Rows from block 3 of the image encoder of a small contrastive image-text model, named by matrix and row number. Rows with one number belong to one neuron. Each number is 128 + 24 x the weight over its row's rms, rounded and kept within 0 to 255. All counts start at 0. Numbers have three digits each.
After each neuron's rows are labels from the 100 images, of 14976, where the neuron reaches its highest value: "strongest on" is what is common among them. Only what is clearly more common there than usual is listed. The data: photos with spoken descriptions (Open Images, Localized Narratives). In brackets: how many of the 100.
# fc1: MLP up (encoder.blocks.3.mlp.fc1.weight, 960x160), inputs 0-79
# fc2: MLP down (encoder.blocks.3.mlp.fc2.weight, 160x960, transposed), outputs 0-79

fc1.458:155180109164118121168115138108130142110119101170162136101145111139086137142164120151146170105156119110109113141111132142160125121104124125085135154158094127104126117095072138147108141112130159132116157155118122140135109090113113079124122109
fc2.458:089099163175163102159095142130149121117170136122160145147148145156143098135136136132160117134098156117162135129141142136133054106136101115133154121176147166108170117135109112142123078113120163106135092145138112146114139163150178150112121142
strongest on: text has "table" (32)

fc1.621:108132138122120148156119137089141147153127113155133133134155184095150089127093122106139120094096145136125097170114076108103114127122104112114126125162090132072121106112121116173085094102128098132125139139106120108107122086136114126144138108
fc2.621:158120093143109138093117132126142119147115128131147162137136110168145123117187083162102104128148125116099152126163150143118115165155147111144136167066125139169157099093106147137130137125102147119101186155146121109112171144172099152131129115
strongest on: text has "trees" (81); text has "sky" (66); text has "plants" (38); text has "grass" (34)

fc1.751:137141170168100064126148153082094134106125131173090174133132125131151105107102129151142132125139119126085088087135121130162156111127154088146129152114127134188127165149093081089148107147148154114131147145157148109104172138140113116156104113
fc2.751:128156114116136112158144137174147161110167096126153148123142205155103110125131085128108142177148166133138124171139110120100100106081131141146125154146128150127113122150168136124156096105106163108136078140127144115108140136087128137166118113
strongest on: text has "color" (32)

fc1.547:133115112123125136134160123141105098130080146137142114168155172161142123102115100116153149128157137153151175135123111127136099136168121065072129144091127175096133134119128174151124148134102137111077148137110128152155148129079144128155131132
fc2.547:167133107086123110118109162126156117125148127139169183138127123141157123133129116128140153154108130119141177111119145078141120124138163070132127120127129141106145132115069110085132124155119132134157128174113121172118177114133127150129130103
strongest on: text has "building" (40); text has "windows" (25)

fc1.343:151133118111143135114108128098126147121116136098114101123100073148149121159160138127130148150168096129155089122121159160154171152118103139109120132120090173110175107102153097116114115132112140143174116129154159153141150138120075123138122136
fc2.343:093106137127119098140140117117150116107177136136112135121135115123161124089142120144121097153153087097110121162136119101138137109140143151129085119196141156170137105142114063145136143120132142127141154141115086134159092123132153120172104124
strongest on: text has "holding" (44); text has "person" (38); text has "wearing" (30); text has "woman" (28)

fc1.580:134102069136138125142114171126119111129105149100068110094111110132128116127099129135123148148062142091105111142119137074114110138144147121116121154122077138110130109143153094107115142118133133127108107159150110144124165107113137117113123135
fc2.580:072128115108172140173147120134113161104132133108130132135130120128163097102141157137140169092119099137166161128176117144103113119156089147147139150161134074149081134156096174143109107139133095116128134138126163117102103146166106103130138166
strongest on: text has "flowers" (27); text has "plants" (25)

fc1.471:122112118138113173126189110130117168133108099149167130084134092106148081146144158151114128133123127132128110137151117134163107130135104092117129150124176104145143131120083127101166165137117076139127165147127138138104121121150100123118119076
fc2.471:137131123159138098173113148145130113133100151140179123136136119117157098145097123150153102124157143151145116123131095109145129103152132058174172122166126127131121135196122167150085152115148107151166092152113145129147139148138130139127115123
strongest on: text has "sitting" (38); text has "table" (37)

fc1.744:132111174141120073118116158127167141109147124105157155122192123135141141150134105111129130102126139096114091164142071151147131107148131120134126133131141171094143153150119090128127154152128171122081133138131175126093113144125101127155139116
fc2.744:136104113112116183112154109123111142117132138127113096156123093104124186105098100149094143138124116086101121142149147129137139173151147102169149116083155148168098131144195146115128135100089115140132151113143153146106134083152121125140130109
strongest on: text has "sky" (78); text has "trees" (75); text has "buildings" (32); text has "clouds" (28)

fc1.78:090125131145130158100086156134126148112126132122112158120110137133132122082103092126101089107136138139103116141112094150103119106151094090156113144111114127122110096163121113119125119114105162143102127118175090147168117162176124126102067146
fc2.78:112125091156128092150156142114120130126112153092147128126126146075117139163102102079135169155139147106125101175126105101182123143126130062121114104128173157143122128126165140132116156147095167125143173148143135124104150130103140169140191125
strongest on: text has "sky" (54); text has "water" (28)

fc1.187:110129087100132134159130108119172118137115143123120150101098130115129156090127147143161141148150134127137144156120119113111174111085116127142124110144170113143150163114122098085092132115146121116107149135151162115121161100129099116118108176
fc2.187:143124134087110142097124099150095140144118115083160079116118132132102121135090123122136061157109135128154154128137149152121096103136106123137110117073127110123143136082153057099100137165143102110137116096097144103131150168155181140112119148
strongest on: text has "color" (30)

fc1.74:148119098061149145130127148079112088158104125146121163153139178090135156117157126166128143097128088120127103133114131163109114123061130123165141116161146089113119168140132132143129104114092141122129137135161107110088126143123116126079158091
fc2.74:089128151169098142122091131129109145148147116143116135094137184133112148093086109126108135140104131101154154149132135096149132116145120169093155100141108126135123153149157131085132131128111110123127163131102125082120138092086131105102122137
strongest on: text has "trees" (55); text has "plants" (33)

fc1.439:137099176109157174088117134146146155155141109097156101122164140131192142128153134140150118109119116131105095096196126118098127151122118095155148078110126116103149121182119113132171125143146158135107149163116126151115107113092115090142113111
fc2.439:110144100113042111172138106170084110107144179139147114085114116079110101160181082100129122131126130121152148155110135122114164084141143109098156094127142152139101115114144112117163170144071141167125109127179124135110127104127099140149126171
strongest on: text has "lights" (26)

fc1.626:089160158079167073119117114105138125123125089095103163095123112141100087123128123094132142124144152089135134094127121172141100155140155114098169146118148121099114121142128123130099101156136117127098130120162100157093135148151102126155122095
fc2.626:140134093163130148149120141136100138136122137168162124114118096155122164153103107101130143126110136127138087139141147105158101140114139104150121138144110111121136162118092138113168143127129126111107122092093134158188129145125183138124101154
strongest on: text has "man" (29)

fc1.281:129129098111138151137140137146154095157103112090108110166141130088125122129165140114195145139102106072167169125158173125115120172129111137124143161136147107131124154143168189121142121102090102091108137132126133153129146148132148114096135096
fc2.281:163171149116130104143151138144121068165085110099151127111132131125177151114143128100087147096119143159148119113118101156165145135101128154138137113065117132131135145107153129163122097114091119168132094117098123159095094097119138131167131133
strongest on: text has "wearing" (30)

fc1.231:116101114132115177133130121136156126093096089149143097104147168103139150091156154140140103111174167107113134147130106130139094140085138105106097161134125124116154106118111091083130146137115079169131156140106104071127083091157112156134118083
fc2.231:166131144068116136121143152131149139131095077131141106177133093160094117127153130110135174073152119130134092114103113162150121111116131146176127115090088092117127152098141131120119118125150206144121115094146160155176148115124126122091149164
strongest on: text has "black" (33)

fc1.719:140097096124104091140137136116099166080147124125129100140116162107160127083098133144159108140141112147115068119106128087142134110118097085115090123128098142094130103107131134145143129110141136131125144160110090113109140150082192132148119136
fc2.719:138128175121204133127122141123153099140094126103151125126127099118143145125123145113104123135157152138116139118118137120107120102167111106129113120109079142155159192113163117142137129109133074172118138159123125183149125143167113143176124180
strongest on: text has "front" (27)

fc1.451:142162121133115135137108124113134155122097154105125127141116126133119134153142123153142116081122104121124101107146139146112140135134125090136119138153100140098129103114144077134133084102159128173109170186149129168123134094129100108118141126
fc2.451:091087139143154147138138081097161147143160090091125156112108157097108151152138148146199148157094085143137153111186163100179149100139175159143110109153160151136091125168115125127090143118141112105138112121140165137170136133122162145143172124
strongest on: text has "wearing" (35); text has "holding" (35); text has "man" (31)

fc1.368:126125109073111183094152130167137093160112162084145139116167127106122124117143151144131133128157103162116133102099118123088149139137136102133138136122112087098126165125111093139146125103188117172196115160093123118169143134145122145124131162
fc2.368:100140154156156139116102136118142185154116146128099115137143159111156164125131174150101096083145121123129160135127190142076115149149118111126100127153137106107079137091127171104146092083076129115123108118129129127137126147114160116110154103
strongest on: text has "man" (32)

fc1.122:146104096127150124141066178169144137129158103171138104148102128131113137105103111125113134125111160090144112162102175092140148081094118132173121120162103124167143113141137113108126160154089135143133147140078124114174131123148129136099142119
fc2.122:091139155147095122129157071129132112154174156099156165071097130108154161119139156172177124143160145118145123128102127139129138132119135119142143141104134166177107148139158120116148113113101117126153091119108140153152108140157129122123140105
strongest on: text has "road" (46)

fc1.390:098131107082120082096108106164134096128143097101160125130092148141148092145109142114158153120158092163112130058114098096129131141094102156076156147161156121113146131128131139120107117152145156168144170081120119125103165147145143140121180148
fc2.390:163128107165156131115199146112144106120111188153107077123144146103125166123130151109136072151098142132104079120125176097107140166166138128117138122110127129117128129128089154106144135157154084139127107102138118144096135098098155129099118143
strongest on: text has "front" (30)

fc1.554:183159140145140126082138163130116119126109137114170132066164178125112149158145138123147123185138072141138109120138121106121110149156093141104116130138127179130143120111155093094122103127184116118148136182111186128111128122094117105086108115
fc2.554:095088167164120158176141114128098167121124081107130156132117113147157146106181130129166152123145125101080109127165210114112131129096150157125155113154150135118092162149127151160135134130117112133120117134102106146137098149140134134161156109
strongest on: text has "wearing" (36); text has "person" (35); text has "two" (30)

fc1.728:118125105159107111119123159133170144115153135129148155088161140133130158106091140131133116068167105132147126144119181105073153135098143117098181070144154115108074158120135170134134138129093138128158190124111106110106127118165146147176121134
fc2.728:173119121128141147167175091165104140149147123152092110148144131152118092128088142123113139139093141101123137131121137159145116214141129123101090126126143113118151163132110187118134115104073149107119091109123118102085158110153101165111122132
strongest on: text has "front" (27)

fc1.271:143117148127151149075114106141139121111114111081125166117158104147129127154166136156177140136110134160135126102129161101080128103092127130102163135084143141120136145169124148169138131134125127131099136126145100115153147158110126125122144129
fc2.271:108135121133131096087084152124144158114090128111131142117118127117128175167091139086142163136112136141113153161144128149100121110073155140122139103152128139101099102125087107134102121125092149125152103129111095125120103125123129134097133124
strongest on: text has "holding" (36); text has "man" (29)

fc1.189:152165130121146156084143149109146129116131136144120160086078145149093159150167108147136146162124111104110116087122128087154136135112132115113151099146127145135156107088081150122143111094091095139120139146149103139140163120112132105114078120
fc2.189:135113158149104145108137121100167146150129119110140158137151130124131089147141110111132126089148123099148123099131149139099164120192099134146103118174159137117080158177137094098150146133170103156137143103111146104162120166143144119115140137
strongest on: text has "sky" (52); text has "grass" (27); text has "plants" (26)

fc1.578:102125110103110102147117116151126155102123100145143098163132099113107140118096083128130176111136102099111142136172122122124139109138139109145156166122115129160147148067115145096072144124122102170159117127124137135117108162109138107052108111
fc2.578:104095177150146112099070106098114154081132111115142131132121112153140136126145166144134112112156125099108133110133112107146138115134084142136103132175090117102138136118115171113141096133124138143124116139141154143112083125143117146181089094
strongest on: text has "wearing" (36); text has "man" (35); text has "woman" (33); text has "two" (28)

fc1.688:144120165119161091151116144166133099139170145104160179127122113107095125162152132123155121188135143088135130095155143076098097129094163156125119111112125148158106085094136096120143129121145133107105145136140120118146145117118110163126151114
fc2.688:124158141168125125166138117169149100182112107124164168132151164128162121129134111159146103132148153166127125141120171092129100124123117104107118109179133156130119148149165143127110119166120074156118125098142136099153112093096120157134138181
strongest on: text has "woman" (26)

fc1.83:168140127102151087160115116108124111095136146101116129096179093135140092140107143127122138160112128141152132124160148100174107130116124142096138112148177118165159117121151142126137092144116119134140176138139125127113107145139106202112149118
fc2.83:122125139122146171109084111111176119097106119116081087097087109137110116129095143132111111143155098126120170158143125141127092140139094125099161121118125055099098088114170142109107087098122160111129149116146107127116136175167143150186130113
strongest on: text has "flowers" (27)

fc1.613:134122109092105112123173128106096129144119098097181124137140146094146174123104126167121105103127103124131121123143179102112122141111089112152133182187174085089133155102136152157130157118130099139147100130121162185161162141126132126113131102
fc2.613:101101133119178080088092146120142113133115109126140100147122120146132089121127140107140124103145104143155156115121111136153168143117103183099100132125122147129108129170132133122087185158143107104143117174130123145156165155136127132118145172
strongest on: text has "grass" (53)

fc1.145:147091151121110156090114127095126124133163138107154097088141137163140094104166168145119133118119120143128172148156099112197074138120115149125155134152121140153082124111124127161156134072126159174066154130184156152132159150134100137180128105
fc2.145:124174139110113120119152123126101210155154113121115168117172111137150146102120137110125117143106090111165144145144124136115112136122155140092170092124152148126131131159121096130106131160158157120119143104174139142159151116142161128166147140
strongest on: text has "sky" (76); text has "buildings" (31)

fc1.86:133074134124120139116115141126147140123132135129141117127088144134140127127062096158165122133124137103135115110114144119107120135127142158142129130142149116128156122159123132129145129087127143134088147137098137131078172144146110095150132139
fc2.86:123124108144143075130153137141147136090132145148161106125156125131165086158098155116206106133129142129141101107155157150093087119151085145168143134117114110132084095125114166109127134165105156122089106129142127101128149156130170123161125165
strongest on: text has "lights" (41)

fc1.506:094111118130129122141083143097085112136141154137082167169145118115133157155130082135150136129130142136098140126110127119133065146131070140153177141107145133115114123124133101091098085130130110153144156146151130132195086142130103133131120156
fc2.506:137147138145086145121129110128143103120114108173120137100128136101167111176119106160093124122128134132123177143142152161161102077150099099122172110139099148156118133115114125134164144135156140172125132167137135144138129144173130170158107160
strongest on: text has "text" (27)

fc1.330:149125077119141100126114108125121156115104098182087170114151118090171089153166143133129147110122117118088097129115087143106165112120123110111127126105109132119143147145106161101110111060113172094157107127126142119115124122068132135114140138
fc2.330:126118144142113174104157167136139104098118131137165116117163144107117117123127116115137134125178139136100155176153144110149148101139122147093094164139137156185115149144155137147130121169156132110154154115147166121075145145136133130154112142
strongest on: text has "white" (36); text has "black" (35); text has "man" (34)

fc1.257:142119150112132110101140164139116140137133164116140132127144144132070104125142131125138168115106140151172115068077142131158109141119121118116133151116104095138136125121133180123120138141167160095128123092100121132144146158139092179126117159
fc2.257:125140108123152162112118126146152144084128125124150128129144063179149164133150126170117120091197100150125129154143129142110105141081133093113117131130159134071128118147126112121141112125155160153078139155165134145145123115107154105141108126
strongest on: text has "white" (28)

fc1.507:098156146124180131136130102122081114135129164148111154152094146123116128109116114141115152161155175117082152163108123120147149132157078137143125141159105116111105158108128092100134116126104128128125137127166085114156116146121150104164103118
fc2.507:119138110141133126109118143129145136128095097129104119142110134109121144176098151128148107157103142135101095128164118115099172106118097142146174119102110109130139101194131091116142131102111073103143067129134100163143099110113168142134118145
strongest on: text has "holding" (36)

fc1.611:091121121103148106134109140115157129148103148147150107147144103169163094159142153133102203148129105109144154158123124155090150084148062152130126128100088119125135145129158147131153147143134152156115113153132138126149167118129107149106147135
fc2.611:153121141122084181078158101146080140112153163128131133147147157091125110132125128166113103121171119139103144150115120096119097121099102119100110131122123163174150150074121145094093163125127170130135141155144152119125081081150129140131109147
strongest on: text has "black" (29)

fc1.404:167150172101110094144167122128139148122119121130118132110139147137146149119163110139102114164139108100103152174127141096116118124159128117107096108099136145114151134094134129077168167130145128119082130144144137141159114142116163094149099080
fc2.404:122092125135122112096119127150145102147168159095129161115119161149107123062147078117156123177136148119134128135140151117122143086143158129178119149090129124135158126158110166090145113163112101138130134116124128171118106080096115146139117117
strongest on: text has "building" (39); text has "windows" (25)

fc1.667:087104140140135103125136118106104150099198131157139127160070157140117102165164138130151156146102111136149147120139122095162092099104090119152118098115121102148114128103110128140095168139076104093134105151166131087115144110162125134117100105
fc2.667:121101137081137135139142137093161110131156132113129093140163147150108183123138124118138140096173128125120187110154148088107131152129154108117136139087134072107164149107130166088134122110120120153147116137118140124117131128084098139097123174
strongest on: text has "white" (32); text has "black" (28)

fc1.725:166138124139145101165154099107122121110161102120166115120117126096135159122147128142118133130129097152136099128078149100097186112127152121146151151087099159132153132132158129152093164052152102086116121148147109119106130132162146132120159098
fc2.725:150094116109134152115153094119115125151148141128117130078121107149083133149165135152152145114129187079139154096119123165101111114148128109117172146132135153136139134084103173123093119118099141096140112103127083096137102171121119149174130128
strongest on: text has "grass" (34)

fc1.386:113147160113097104118110164108158151161145142155124108127135091126086099127106107115143174151127110107132124106116177152153115124115119074124066121124166129147136157091142162145122094101110115133092134130125131109084148152089148172103142098
fc2.386:115127142166105127140098108110128127113142101098108100147110156146115093111103135165133121158134134098153101115101128138135119078137144162187103151148123063123141118120119124129093068111145129166107143084114109147127100113170143125136146191
strongest on: text has "sitting" (35)

fc1.376:163136119106071153125126161116098111131153112134122154133115164116130133140092146121164097131128130143162151120163117150137168129121103160133144186087109065141121117097153143152113081100114151159147144103130101079122115131140127125139087158
fc2.376:146118155119119108127129086106164143107151159157115114142157156104155105146116103165076111105128135166161099145115096138165132117150141099143082148098084102140097133133146093103143136103095120140103140110092165129177136086166115137154111111
strongest on: text has "flowers" (62); text has "color" (31); text has "plants" (29)

fc1.17:137085115132125154127133130103192104146136110107098147128119114130156108148103130147147120104124133125128120068105147095113136156142149128148109072132137132112090139131098152169123096092163104165129130119126169177147169126136164161126104128
fc2.17:148097131098123091174124174132108163135126123135103114093149147124134142148140141151161139123153133118118103160130105103142136122120128109145104129161109144162130147153141120135107126122100168107159155132115101123104094149134117095151114064
strongest on: text has "holding" (39); text has "wearing" (37); text has "man" (30); text has "woman" (28)

fc1.436:129125158151119148116131119109131130132115155158090175117102137171095094144170118134108149141157116124090082141125184138125111133141077116096146113130178116155089160118124124143140166120101120142132119111158117140077105115151154086118143120
fc2.436:139119092069105088143107134114090126127117106130142123135151157151158108101064140096130119116140161127147121117182124147085129105105150165122118149160105171102159126137133125135121148153159205122150128097092119168130102139091100168091101118
strongest on: text has "lights" (26)

fc1.152:165151143100103127135151118161143148126133139136129190104155099098117105125104146120135155173119155122118081105119116114133141150071118183112079155117098134145134159113122125131110113116095144120087118128135137081140131141104109165113106101
fc2.152:119143131138108174138123116143139139157160105145091105161166128144122159084133084138146116122116104139162137099151114096140133081132134110158117143098105172134153127122120138153128084121108160144116113144105111200085126145143132152163130122
strongest on: text has "people" (48)

fc1.371:166092159168151138119066167119128104076154135120094135106144145104111118112154162134135117167072086139112132106150125154136108145125132099077133093122113147131120138155165106151134098097125139129137110137121100126071146182112128159183126109
fc2.371:075113066125096130092173137134114131121114113126148109131162145110160161142106148117146095146105112166114161164097091134113120107134135117114136134175118125125155129067169120124096120118126124112148127149146145142117104138112103172177127112
strongest on: text has "flowers" (25)

fc1.186:113132095142087154125131126126112135080163139099136154091112114151109127131108163116102150106144157125139117144141115111125111157105132133140103150095093084109103156085160103133156140110143135102150144101115080142090106157107120158135108104
fc2.186:115125130156094167151156137124131119099113119135120094119123113145175085141121098109087151111116079139123117097125084147149116168132137148098136130098098124093108106128131134108128117107137132147171114166094125126142136096089135123149118119
strongest on: text has "lights" (29)

fc1.191:113113123102127120124158118183143112137137118110149141151150147137164106118139167099093126079128111107142139174090114144147138149150127127116150146142159130118149155143154098095113115136133148145160117142130117118126098152144124140143141060
fc2.191:124113096161131084154138124108156130132132166193126098110094145163118137141148175170125132144104143131126094122079123119152122135120138138115109134079119132095123087093083123163111139152180103122156131085148117116142143099096132125095127183
strongest on: text has "man" (33)

fc1.157:131140121121129154152116132127138083116126119094101147149120154123134135169142088138111135146130131156130129112099124135105094132103085129110131187114174141097102129127085154112104113091127100127132136159132183103159102163129125121144118119
fc2.157:111138172107089155123164136121117109110103099142077103065140162104148126164153156106120124095153121149124157090126105128118085133089111138129139119165117142117167163148136110108124124166141127133136166135127177131142072144158077115101156133
strongest on: text has "text" (34)

fc1.268:140098133113118103148137156155098121091152165144158125099150143082120096168168148094132156148111123158120142136143113124157114121082106085121163136122126126146106122117123149140080095139105112129120131201101121115137160196125096138163138146
fc2.268:100104084129115141071105153100143103109136155146106126151158118135129147160180134119130183134161167129136118169087135142153077118122125130084121135135143133090101145107148120100136140130166168073140100188106119140118124114146123119127096097
strongest on: text has "flowers" (26)

fc1.127:148127155152161154150097134145131128156131147138170161141106143172121132152110151114131142135149141157152131124160124129134171115115170146153151114112135109186150107113147101139101140136163138145100141142109137143156140147133110151121122156
fc2.127:109105144156175121113149120148089107139138128065165143143172143163170150110129116195089090095135188106158169132131121122101092185122157105113145131126122155106101124163193144113122129110143090112145144156128119130137170143093139099151143136
strongest on: text has "wearing" (32)

fc1.370:068106122115129093104140114086155115135204140102133143142140133121089133135153102154120106101124151128153127128115123188132118150102176133099143123092141138125082137097113111142114131125134092173149119150099107133126101155103139143109142164
fc2.370:101128172096150137115122108142142106142069117129119117101120156114125169130144089116123135124083147140092133100160165096147111151130094132113127162153119139167126143139127144122122135143121151131131126148127155131170116142095119105088124120
strongest on: text has "text" (28)

fc1.327:118182148086150086135112102141162123144122164163088163095140147120129121093156134134115141107170133153126115117140157132100144110077189132188117103142086137139165141112162119117138109164119130157142145148112149086094137170098118127114149140
fc2.327:121130162146165135126087133099098118136126106124135100161114102157144132125132090091177114175134115123113162153154163100127114059159157095103150122131187151107119127184088121108170109100115116131157117144107155147116129144174121153137109127
strongest on: text has "white" (32)

fc1.486:111105116142109142151126066179116125128110117094072138118122119124124132073170104133112150103117124137083156162144132141139086117103130139137122168098123173082119158152112095114112160125099109093161151134130137134130113117137106177140141158
fc2.486:088116107108109150100102171141184077103142125112158144115065098113106150143147119107139122061116131120119149139107128142090081146197176118105146162152132138158126157137155115133117111137098120101129156139132135127119181191146173122114152109
strongest on: text has "white" (28); text has "black" (25)

fc1.604:166137132081134148104128122089139110137187157121127132110114117160152155117128140123131120100133094104117115162128124156095139127082171134126172098123127125113098165177142126104159103148143108115146093088192106098157123124116100093107135113
fc2.604:146081124152107102131154122166134139101133131153142094143133146108168138129122137118165110137123127107132170103147163149151134114172137082124120124145130138150145130146143124103163116131117144124096142155133126162140093165137123174152109152
strongest on: text has "color" (34); text has "white" (33); text has "which" (25)

fc1.66:076089105120094101156120150144094113156119168149129111146172162160175134068146139122155134146134113120101146134068120116131154117202140126122141116143124128128146156156130152131150156120084152105132135113143127158119136136126143157143109124
fc2.66:113126087113127113129147116146114135117133127134128111114153112109122121110160098161081154166155125156110165122117158097178149137108142107116125113076139142109124120136132154148132148186134136123131127097133141079138134101155117094110178101
strongest on: text has "building" (31)

fc1.328:161137121165114144171115112127127088152142112117120105140116114133137141112160113105154135118137111114123132151126090165104104137176132146118116140153105143126130128153141144173131165106131147073139112177163140123145133105143144141158090119
fc2.328:122182158103109122126116113107145176151090147116136152152118171136124108111135124119105115096118124122161104138112145098104130147181113121118104104192146097164095117174166145154105120135122113122111109069135120120102133115122121157127129123
strongest on: text has "woman" (26)

fc1.482:117139122131133097135120096139126150157168144140120127107146101122142109163087091102131110104109133143121092126120132145090172156142114094130155098121132156162179139143099139123170130106132174144164130139123111118133133101161118114160122164
fc2.482:152092107142148115122133155147127144129150158133105124067143163113142146137134147105093147111092134100143139174172137140100110106154119137121154124142127115150114163124160090136126136127113157125097123128136164113102110135140103132143220152
strongest on: text has "lights" (28)

fc1.423:118072104137122108120150133127125129110151108137105075119112132109148136097129151082155103167122132117122095161150136095132094124110079142122125138114121104143119134116153097130113107109125110125160121103128141105100170149104157091104157110
fc2.423:135115173114143118093125100135120128100125121125148101066118124120107125109132156098119129116095124102172137064107091100137114096104161137123130108097172141145109144158151152111130146119153144146132150181131131186092131144105133175124161142
strongest on: text has "front" (27)

fc1.646:122153155130133120165121146078116141095118129116103178155110114132140139121119153109087132156129173102116112124106128186156126133098111131086123153112157101154140161134103104097137132106104136058118106117094144143159152138151132152102116120
fc2.646:162057118113139134151123118067134158125132156096112145151113107122171107150159143153139088115074140143143098093103153150123128114158120121140120149106146112124088135090172122095131152140156162192129164140156127124141152117105151070129166148
strongest on: text has "woman" (27)

fc1.443:157087145121131144104142088142111134141128145134108139161144117072119100111152164127144175126108064143088082172159159116102094146172138115169167110155116161101133131117095145107124139125161119147084122140113142144123135110143131103117111094
fc2.443:113117160126126107110161144126147102114076109143145112150146114125118103143145076120122150119092155101131111171149101107146135106129140150157117112173105080093092143130114090113167177087124103103103143111141143147166142120162147134122140127
strongest on: text has "wearing" (30)

fc1.252:089098147143143120094143087134150170129124179135138117132091150130132116118116133102162126132090104124170138163154099106161112125138107107112153124124142145083095155136151114113137085147095142127134153169091085138114106116111104119097107124
fc2.252:168152117154110127130135105138114102088134088150132155119131091052144121144119124083121096134115127169142070071146131081162130119124163131119118117148124141081129154126156128145172113112120101090135167121125141137162125145124170153178134147
strongest on: text has "lights" (25)

fc1.197:149153115154111080089113134143082118160156137192135122127110158146126100118091137113155135165126143145134151102112111094125136101136141115132113131064147168109118109106164134125138168142126128149184134133120138144110103115141179105126110143
fc2.197:097100138127204153137115145114066082124136129122116116096146110112137159156169139192102126117094124179140142138138178128100166131106118143105129114118092098093110117151122150131119129092112150142138139093161112116167146099113067120129156166
strongest on: text has "people" (54); text has "sitting" (46); text has "wall" (44); text has "table" (39)

fc1.635:126149157119149135091165120081121137123112088143129125155129119131139169144110122093073100115150166118115139098111119125176149143101129097090137132135149130131093159103127157134136137129129152072141132151112118137098146121140110113113142123
fc2.635:168138122100097150098129106153147166106095133162174155140157106135103143121175122104091134110122123086100098135146061097110155132105102148135132136151109081119131160132133103158134123115137133077124152134145131121119097124138142130135121120
strongest on: text has "table" (35)

fc1.320:140109122126129111092141130110121135122169134125147133126099123138175137099121130139151085142146127155108110057152143095151150101112146123169091104160126190103150138142130125152166155146118158133153135107108143101116134141151122110107136149
fc2.320:075112083109195130108131107131152107124078130153120118120089113129114149126142122147135126143095122108127131139127137121131080116167103139138171127169125092111106107125124177123105116121155122137121092129116107204159141158158106120141147145
strongest on: text has "grass" (42); text has "ground" (27)

fc1.735:105122128101142100094077148186134126156111135162140151173108091163119137125155114123145115103132154068103150096093133139123148126122145162109101122104144120090103120150101141180164155137141127135134112131109112130124090135160152113074123128
fc2.735:117155125141103095115102130136127100118157157110081129118119136116106143149159148098142150143099106137143143108138146095116143139110147113120121158072155129098142115141138117159146120159099157196127163145126141139138151179141121138116173155
strongest on: text has "holding" (40); text has "wearing" (39); text has "sitting" (34); text has "two" (31)

fc1.190:127105107159108139139125101129126124122111125157078131113114115124074109103127131107165156115135134134127119124117138085138072134098123169080152115136145153128113130141114101129157120120153118108130120165107149121183095101103101125089191154
fc2.190:154087113114130116125100128128083131118127153080116090131087101154135086122146170155171093139100124105108140156146150144141108151155120150160095132118094115135133145160121096118128121133119112131138107136128145143080082133170108125130119099
strongest on: text has "wearing" (37); text has "man" (29)

fc1.146:116103159095142092136134116136108139109135115147096123113181111135109142167114127147104144144170136097110146121134107107133135128130119122115138104164123141110155110069135127106128128148117138171116095127112109073115149134165131094167118124
fc2.146:129151136152109110105117124143099102171119165131114181098119134141128126123074146094157125140123090120161119131147131114080126168115111076137111140117147137127124133157093134112140133105132122109130150124108094180118130159131133141116140162
strongest on: text has "road" (26)